config.toml
train_examples = 39062
spec_augment = true
tokenizer = "word"
decoder_activation = "gelu"
optimizer = "muon"
max_grad_norm = 0.5
final_lr_fraction = 0.1
Rows from block 7 of the audio encoder of a small audio captioner, named by matrix and row number. Rows with one number belong to one neuron. Each number is 500 + 50 x the weight over its row's rms, rounded and kept within 0 to 999. All counts start at 0. Numbers have three digits each. After the name is the row's rms in percent of the matrix's.
Before each neuron's rows are labels from the 100 clips, of 14976, where the neuron reaches its highest value: "lies over" is the class under the peak. Only what is clearly more common there than usual is listed. The data: synthesized solo parts of chorales (CocoChorales). In brackets: how many of the 100.
# fc1: MLP up (encoder.blocks.7.mlp.fc1.weight, 288x96), inputs 0-95
# fc2: MLP down (encoder.blocks.7.mlp.fc2.weight, 96x288, transposed), outputs 0-95

lies over: G#3 (60)
fc1.239 009:572485607497549452572484581520499524552467466530501584503486531474524511460520487449444537517457529513550498453505556451488459492490449505537530435524530438481486587490449510531516527457582511557440395486525440524311525482567586403510367517562542472527496563462507462503465489438398497520
fc2.239 008:471553475449511475506489500449475439433436469469504458546440499512532647486524551503463543509547514452492535472491505504385535534453578463465476438548485501505449482462500540395518498473632485408432436450520514405465551549612490543432475468520460547552423467412529472535555542447560599500

lies over: C4 (43)
fc1.242 182:416508506342497555449470517499518527558471510578464476514542500454514566487559518533501556423523477507557484576453560475435398617458506528454567543581419489360482474454478433532455441501554438452501537497445501515454572442496618478496514547529507511460461528547557506545561551504484487474
fc2.242 154:456471531490596478379466471514475502435581557402526513450484453475447573517644552500488566449445459611570556534547502605457485402547464492481449593475549509504510508518486569480458494588501537432482530495493452533420483462488535487490451498596526494486474546576535517475472480567542449461

lies over: C4 (43)
fc1.283 148:419527555465482541542486513574520476525479513599454463481494440509534462493506518562589497545496577529516542429550534441511399505513421484548449535483597479451524447434460498435588479503489542449426580390522470481521440496551470488480464655599460449525416536568503450493535505511492410524
fc2.283 171:522533416451476477508541529518476485435537576531477583479530470490406483542601518527563524473532445383497539449501583476536565396539524557483464517474484532507573518390549534531539483451491545548538422469466504576437451516432490595462564562462475539635411557552485515467444512502471529532

lies over: silence (98)
fc1.232 082:591487472436547498535491416537435485434597508652607489492459486500467471445443519458481445556495607525438465510451548449570596499539603484478493520463518507568463513557504502450498510433441500505555576479511483457434498508486459448502478552503477447533564502550471514599456582470442399486
fc2.232 100:529486476459514495514425591511474451563508469588532516592599464476561405508522393451441485466519571514574476533465504474562610500538467495499467510483474534492537519496416548562442538430511511422511524468521487399570513467432479429423587485509463513520457530394558459459562513410538513583

lies over: C#4 (43)
fc1.136 079:453529650470523479499521409445473441520501398507520504456571498482521512530515553465414531449487505588509466490414485456495558482494564480577501518596510432490556465517501528600538490548483490511568494445518588554575472439423391451576436434502471488449488457568520475553502558516511508385
fc2.136 091:438513562525595504524556523511500510480473561486522508466489491555442530420465426482468532578518447431474510447462521409373591577547524425594540545569506474493466519483556566473543455474539484470585549474544465529511498590553593515532535503493585594491435486488394453594452469522499557502

lies over: G#3 (55)
fc1.211 155:498525511411531540545527469560502497396510491571515504504481454491481520537537461525583449493457542477460553468433478484450561488453533387466563603486481584475498531445424578516529535586446393409461526598476504450531472543477497498551479578519371449530517570542534461524540419501534534408
fc2.211 149:492493561574479496461546537512490499447532536487535515486456476582433486500551457438484459387449480419442491417533492503456421478512458530407563499520554468516505544541494500510474522459536499574444476545478509497579605427535341542538438421464489467393496587491533565419554467579499559458

lies over: F3 (35); F5 (35)
fc1.220 132:494515487563530498544548577446478455496432466500505467530530486528524459560492530504499533499610552426485541476604432420567478413537474511509443343592488507473476512559594476499484497567498479513433545449581590416483493454529507494541451534496436483427490481490451520608502541541509439379
fc2.220 128:460452402525515420496543508489563368499487416510508518589451518507467515511511484465502596576395493438477614512496509531399495530381551509562468472491555463466478547456453554502423428431501501489450489491491545555480523528562570504490589519545499479496499431609466564531471506558470503414

lies over: F3 (38)
fc1.119 034:500444526528607462376446525441484549507471571505564540545411555540533448522482488546573518597505456514531521453445452391459503436461521480450498525504434471515532502444518453496526501475489499564540488485512466567533502521547439444431474512521516475458503495639438414629442413560565512565
fc2.119 045:544470534467536405436380541508494504487523444468490489519491457521521449499459565493374425413423489472473559458447470485452549499461469477431468481584506478497539518538425523459435411555564440540519504448526428474620569507536412440500540533468548483597429482516546532453535473410467571479

lies over: C4 (33)
fc1.221 076:477528474450482523496531508486391535535425446478438562469468442505513541461578470537528539416517546562540454434568563546490446451443475593514455472581586547459428449475483485504489521516515518429397545576518455462490550456482430485517468466475496467497550574473471614509543635601544441548
fc2.221 067:478456516521496509414476585428515479506516564425506469415534476564542557565480539524580447587477473537480509441509446588435496515470510550552500524463445577540555529527474521489584423601486453521476472526511392520550447459552546526496443418581554519454477448480396455555539492436572395470

lies over: silence (59)
fc1.260 092:543535526532525542476575445441506499503446463527564525531471489468452531438521493481527426529508470571435508532438476489509566528444521547415455503499476495529414407540521568476382531460488485519513422480478482641474420550621443454551547558450517418550513540460462552581510585446560554419
fc2.260 108:536444352463517394514531520486501587484453466470574549499499566501457522436572473474493457516515509433432599605566511556433452418500519624547477525496554477438598507497487456561520540445478439499546568486496498529442499486549534526531490543443502480519512519462573436463457428523600467441

lies over: D4 (65)
fc1.160 086:501452463438513540410563523496531434551383541505526541505496601488543505425420502485566444592408510512427591550488487586537564447478549528518589418427513533478488562533546558530584456538497514463411515478574556535503493519486489386482532475411516522473541532460429479511503483491488484415
fc2.160 107:464572452431498478521489549534495476412517521512568594423481434455499522493495560512454429496454453526628529490400460497562482456454514552615587540599463525491539451501507493530534525441536482477498530422501443587474424486468505575433429428483494590514543461446466453486572455526472569574

lies over: E4 (32)
fc1.162 031:490460491530627433543563493492418559531487538478544467502486500471506510513462462465499490448438524445512511428468532439546488432443498452588541594516498503576489572432565524497505503512489511390522516427595524425406475463628516486464459568468490448482552482553570510580604467485408507569
fc2.162 038:476513485526460536439509497401459393505470468486478492540467485522517556430495537538393452453360431545510457455543449588528539493505509578511466497470441492491447404422523440508399452447495466537510426503524531637451492456481504523461457620511479529436496461497487467562488599428497510538

lies over: D#4 (61)
fc1.282 159:580492541531461490428433480551549496538558359467558438417562511482538410495423530502503503527441531506432546434477538485503463490487553411468465572560432544472516418482465534535465531517603591478503549517630551528492514563538525436502483487450538496440452431527464471467510513614514568466
fc2.282 159:521545518505504559542447487471496490559526451470504488515484462599544547423473536426515444450512430498477509541516505506395542549451511499465489499454451462445497602441372561520481502395433430546478462549601645491437531513513573380486492512502541451459482473539560475550579576497491439495

lies over: B3 (39)
fc1.226 090:549423545445605441445553501457602499455521541495500475651573563489534498420398530545532497462478537535537530553498447479505505458524394370471363509463486500485478546540511502473538546439479538473503446493559457458545559494474537465536466516543596499468521474530504459567555475402505487511
fc2.226 094:433468567441515526468507470512537472539557469544580494526448587533527525497482516511547624605567544466564493473557477490459497514491501559501502589437541480607486530515538536450581565496480565598541505355516537534498479480518575469583526562511498599428435427541447535491451565518489542460

lies over: D#5 (49)
fc1.268 135:445492514432603509519430429463517469573526447612483594542492505532540519468505536497404458608502432487520522421540488494512458426538561526453445507451506475523466462596483499552419414562475535522516418515556506509454382507546500504553531418508502436509586546495573442498546534401500483549
fc2.268 155:610417438434560570514487450526496476502515526557484458511458496442520410555508514481392504535511529622507495493520524490558485485488394460522488514510496497411460511526495467491662577555560550512522563444482539437534551524493425482443446471446572436557433544490535413456506594483447519507

lies over: silence (99)
fc1.208 180:493440529508476531532489503461448512546574376544447422467528457469463418446510593468519483512527569565482479552481563581542489586418582535484504531507498428520444444470539440403501448557521581527478472454406508499499610528484547497491438566422583431527433469532503602519492485548478556494
fc2.208 172:495462585458525500448467520508587555519533463570387463544354543566566425542505527519594458490419500487456516556483503503462443497592549496459509523498562511477443533493439530543525373439513552566389450479562456460479441410527515465573483488463548516455496468556520531472518493518471562425

lies over: F#3 (28)
fc1.278 076:498587434409594475542562540513479530532434471500565452500589448534422464486561549592477537484588547516553461514500486494506449579482493481516448513457506493376424541443510524540504565463482450457560539425525515534512556452527531457591492428607463503475491396550468472426565458423522529457
fc2.278 095:491612554517470540581506445587421458552477596461518505521531563532552512604560491495412505539493551521491554471534510518407562556507486411488475515594474512536495464481488633520540490586568571553465481521492494485518495462505559565522589561441517495554438586446573471588511532501534548506

lies over: C#5 (75)
fc1.225 034:538549482485487517572480556470459438556480496515415592494572448555456468569500593427507540468514501478521548518466622496518518527497518518471437496479494495452435486566559529431476552478479473493479545440551460514473524512444499368591425445451548513578413536528425565488608535500392501412
fc2.225 033:449541550482496549517495504437477495425419591491515514551488490466556437545526529476495560665482403544674521554453541524417538464486512511556484492590509507537489490515556516550471534470484517458583477479573419521495570516459545517433532496502540548490461473418489517384478437522418471504

lies over: G#3 (32)
fc1.151 093:515503549512523466541451534640496484484452436470493455508524415541541484502550441355541631472539534473508445526508477506514451576529545400569554521462444574489481484522513455522506510599451523503573532460511477416515486545523553467498524536441484506471509476501482520534493467450566496302
fc2.151 093:553524533466550550377590532574464507526522574533579486448441538577531529569500456451549515460455500464374563457421466441492480493504537581493515594591540474488461486546567498503511500466421509452442450426524472594573506542449404523470468473442542532432571554490516503466477418536493494522

lies over: C#4 (82)
fc1.92 022:417368555536603531486518377533498443553562481553416530587462431418522513468483461528467530499448553492518488468458418579407514442450474471541555493534494575537530480518588541493464560431510472515498535471530554594528489509509481440560469538550541416519437482452472515474458612552503494508
fc2.92 028:559535581526402511476407475496466495459467561599507497488571543528511524562522531455540532551434481542479552465520518476498518520591547478491517540436576604475484462544506508492607582457578492529450528496388540566396508484482483408511523533444580414526518455442497441507545560600453544457

lies over: C#4 (43)
fc1.106 056:464485508500555451453540547565500543420505535487502485478539497577425528480484589463534436511511510452487491518384540433504409543445495498497458573478492428442537507458471545560533593458464479435548522327591561444569545505519533468421521469467481478561499502596499459571551504503589579474
fc2.106 058:482568439508452430599555493559494484488496494486524542566467382560433568540455564539488521481580531479464433455507453480477518563493473493507493515498393544518494513493469393398527506619563527494517471471418422541527532545479417486470530475580567487529461538603513484592491437552513517401

lies over: A3 (45)
fc1.19 173:410470488478503502479529491467501558492518520458548461410469577455425588459487557405569522467541530461539503547432479541502517523567547538488472455485507454448495552455502506492480564547481520495513411588496532533543477547441488494589487611509414373453387494518546517556584535555364471539
fc2.19 151:499523477541516441465569426491580416527531447367549505535497445480532512529519468404518563538478479531619499484469504481492482464482465498477519452481552527444524503572401486497610500486517507518429444442536552554493548531431502579488429543488522485443518549599464592448560364479541455579

lies over: C#4 (29)
fc1.178 183:571483528541561595505551444583473541485503479438521450472466403519596494490587487428520460526406492407557515511460526500477589463492438556510519548516498570540487525502524449586483561539421502481431530502541620525431440471459437526523418512631474450522456511524449430422511492471474458467
fc2.178 181:525481565471516504539492518609496494425506498569508608409469470469443552554448441490517565478555461556487496481535530430477420501519373508530556588477505539562473532428497495493557604484500527495555478403456474476580570524612551498526529529430477506452510510532527491506553444567374442446

lies over: G#3 (32)
fc1.214 127:506550585508467516532544399421582468536534534392497534500487504459546456507482588491634413506555532505445465534514499484547537522454460481454475477488396424499459498555519587537559510528546458456565543509470484516547439573418504439406500507512575429483463391575456519586516488487438468524
fc2.214 145:564541521490499432532468453489456477512480499529514529479458512586450520484591366490524513530480579553492549500489452514488457527526471445461470479536577564596587600498433566476568480552486554571420534548568490535455588434570511472515443629543415531570464502518538515452482455452476598491

lies over: D#5 (31)
fc1.79 129:505550464483591537578491492526471469437467487532495505453517551469533381479557412466444501447556449520552490502429485434510472552486576591626519464524476556451457490480491509527506459428435459464383471541573606393491462492586489480494522550466568483411559517505519503609491569499509534508
fc2.79 133:434484481525571450546508409521471483428475497531437454458525507571523478396576480559514460459509460523541505512479434531512497486475547432499553430445449476507474538495645549585508578440437485571547550595508547500493632553495525482464546542525534605495513490463517402432448536548560438535

lies over: C#5 (46); C#4 (45)
fc1.275 113:484526479453488481480503405369527527569581495519499435540459511448521433549484583470479517541641430539518527353465463527545494468446490543514534481561513456465579512507478540503457568486527557587527541563544442543522431454467554448438504425491564420490561573477495427440489512566457504506
fc2.275 120:606433583531520554509549433478511569533494533483468480531505516446491514507482492525446466612437586490517569444478506582522446607572490492536504517546511456541496450525470447518516469511511461595450437515555448526500494522464521509525504619583422561409442561549465390542458493554389456549

lies over: B3 (59)
fc1.142 132:319475505525508508389519453538478471545480507456539598566463493542476483388462464440504452454525499489422515517510577529496525460540480472477482482506487420531555545465469546509472474471434459481592545587510547555451515469564579504515466485564475446554517481538503449420513534526656522585
fc2.142 103:547519558499435528450427506533519517528494514442509468544485452559491508551474464473545523492428474517468572573585541477579407548526503394519540473456481477422535463520546474430444544460440407477484486578541471538447406456572518467594649522534553504515449556589537434555599496527508507524

lies over: G#3 (52)
fc1.215 040:527511587542562557510572477531501531524498539555478406501485500610533432598521478590467510482496531427440521436482482432530482468507486561421482491534475496534464536424419521605558461578459426529541375506454426453513521520447440469483523492620419421537517483522440513537493518495550416479
fc2.215 046:493533444515500493375486445553498407627455507399572631531462443540473573490465468442553491442495533459490454451480587526551499514459527533468540504478444472539405440469486526445510558497488571522491477508522452479567519503519357555555549464429487562549484514464494572547546509424505519552

lies over: silence (100)
fc1.209 147:504491496466540588578439508381466496470446514493509483542466502422598485475430499516426516566516615387420525512497549439546485435498488525409503587591504452496526563533527514452593441570426494524495497465422466477573420498634513508526505483474484474515521537525552537504461552514457518430
fc2.209 159:604544491539563407475517446498465488439525507611428482424442467474638448489490469554375471476477588518549454496507448465437498485489592460510551514463534539525538449483497528485455472590451520524491551467500534456489521462532354536482445514572513513464481492498596448568464506537471584450

lies over: F#4 (40)
fc1.181 116:495576607479569548538587519466407503551514435509537490472552448565460399478564413561493598535527435567458507512508503484513509516479467470457423544508466484423471554444479524532532519517505510493572504486570451538543591472450431463406512450585474504488448478463500597456535531444474541363
fc2.181 120:391470529503424513505527526512504475430422500560503417459553549375426468557514526562508474503430506502478508484506461452479522482428432502432482432500505542557451656481554489570503517524476570448552483507512485490437434467518513541584478407463521489574452521471537428422560503506624574493

lies over: A#4 (41); A3 (25)
fc1.205 138:539440471611557505444352548455422512516427461565426427451506515491500538423492534534462436416496537539550512497564538535561505483460434495631498414463547486520463404520505557466494467507509569480450536497543536577500537429549507509450495436480505439568526587551535566465476495548545481553
fc2.205 117:435448440520502485519465462491477467526472531592527458434464535537543523460517537494526529509508488481469584488587452484479538484457548548611415532462518541507450429557485523465478435446533492580529411467490499481395506391569483379537544492526458577488516563558458433457641432575543553520

lies over: D#4 (48)
fc1.272 182:547502614490542530419483554558596529531595455519461516544633461489480408541487557454453504489535522514525424499498474485571472524479510422515422576510464459442501393481529555529466589451473501559504480523441523531531479489597466509433458576509449437553475425388549504445486529424530500468
fc2.272 161:564504544561564518486454371407565542497551511611482543496544546580434566490536454479473459512400505455476488512507475579469592501396508487495567450433550525508422547539570570449471474413463488496542465482522410532507510500498555479502496500463449466478560455499598395572517434474515527458

lies over: C5 (66)
fc1.112 109:533568526525496601474418551498437494353494448500489444510484537596510509542558518520464416522551431485493510417572444481522400516498541532486440501452558379570537555490559462480506429468580528454546534498551426541492576534453526460454531483456566400497553552488470557544477462481573512482
fc2.112 123:468511511542619490516488543507486532509419461506553563548430452495591550483477558494520501469498522480521519452524448535530569506430492576505463502530520493480553382487509508447523418448556396329490460505467511402521549488429487493575535416389447530493520494410444501501535524554548573454

lies over: C4 (39)
fc1.105 019:417552501513589419512574493452425579546513425482517553487511450557465518486517571493544369512467460547480435631491505490556486559428470507575469517426533479426571533539509423515477448511546558462485448507535539492437539496512534483507486558516471325559552460494538557544481469487532454459
fc2.105 018:462386528561496560534518535430458534519464499548399481455420466493481478518516559456448536506558616479517417539445495569566446478463469518554570578538585617445472439491503471495571485483502492552530521539482479569504506468482507356550509508424476438502552375542462512480541497464443483548

lies over: A#4 (48)
fc1.191 149:492544511526522577602588502490560565491437404582507554473517475579553509516604466468416476467486510330477549541485532448509429489529473552541543545490494584513515498566488536507490491526511493563446491397490454465517452439503398476385522483497541484447542471446526440464501556501566429473
fc2.191 145:570469533471496616510542502536468458476598526501551512508491527457537535469505530471426491574448509475499440434449579488585612534514600534540551536461441467506481491505386518470547539535422505604473469419469481548548595501442507416509533488468464463449485548597428470491376485525510495560

lies over: F#5 (36)
fc1.224 020:461544496513549501473446469614435481418521469459440576474493509477532531477490468555615531596465488522509498432472470476539491396532455513547496453367613495500503521621453483537511531566512542532404531554504407542533563503455524421441441511512467534497519476432466548531403576523475530476
fc2.224 017:454474492552531462517596467512480468515469444451568497538480416554494436384523548477498493449526471483465489462488482571451481471581458384545550459588414492448372503521504526484495422510495443485466434452503473518532468544517471624549484479561506509641418546518487520546397487502433448491

lies over: C#4 (77)
fc1.202 102:460599488611582557425488412557578492571486478517475492571496433452505509466450476516461448573575527468460545570423475482573512518494438588515503436567557459429395571525516501575467541495484446418486509526432531553473494466509455463532443540533491463495467521531547475455449517511596401437
fc2.202 122:413441472470526473511449489520462529505516436551449578508442554542550464500454477503482527487565439470453519440466483479525429392519406544609557507488563515649534492442559517560514565425574516478511526526500486460537515529410454390592516468566530496514566620519523574506506454496554513491

lies over: D5 (25)
fc1.95 063:529529516494537480379435402535465539481449537416520486497500452501450492510501542539553564495570527438714556493430486475464472508534564494508571517459552457479458461492514459548462540515536557511548386602499570496540465440523501420548468460479476458492469479512506486507442482586467584432
fc2.95 066:472524516605517557489538525509473483475478450499467531493476469497545517502500554553519553501577500566570529547467507461477539573534507478519474556517435505375533550410501517417492515478532590555487546542502567563524552682586544468430488564424442517443574544561545609551522525527500530430

lies over: D#4 (32); F#4 (30)
fc1.141 172:496515474508480520480437626541498466532621520504546544434633548442443535513555455438547481594512550477447439558556496438521497459538512538456493422527551445410440413520466513471465486536523472549494446394553559430460425509482555476518505547517401495532472490494471568520463581471469560562
fc2.141 157:497451402614495439414456496484565454486554511566441578448533574470453445459537470560463493458575521489555503559412519530473568574531484453462416437526513481544475510560440515491584518527587504538534502478411508407566519523549491512471579513486460400428458518509518601558471524444559475497

lies over: A3 (63)
fc1.159 175:455525475526508534405515619529531495561489614512567482497424453507497456492490504518488527506550561424526478498394509507539503499414469571532492541498541491517601466425459504615551484609420571485484452538555402491412479465509440502515494468525520452446577506527489521563504404399474428498
fc2.159 189:555469542515542427438485449532464491545453617468568489490568503524470453461550588624556508486527560564462518517407495448512550540509582493491522522509576534567439434445392560508472572481447539575472543530464607469527490535475521532537554470500560527498583603487513414538469537537478452443

lies over: F#3 (63)
fc1.280 163:467443559481511514467485464511438498477517520478618500558448517483534494533587496485464509450498504548447538504386403473442504475368549537524665541518500493530547409524575484503517476572537478516563496511516520452442525488567534480465537443492450464477569501462454531372617531571444482458
fc2.280 160:520527403485543555496437504533476508571509497454516373473515463486595449528569500432520585544435448580540499490475418584499511553483475600514480564542481548463551509466485494556539501442489460563400580515532457474453422525579583509432442465402489478527471575533554536520454419513519430528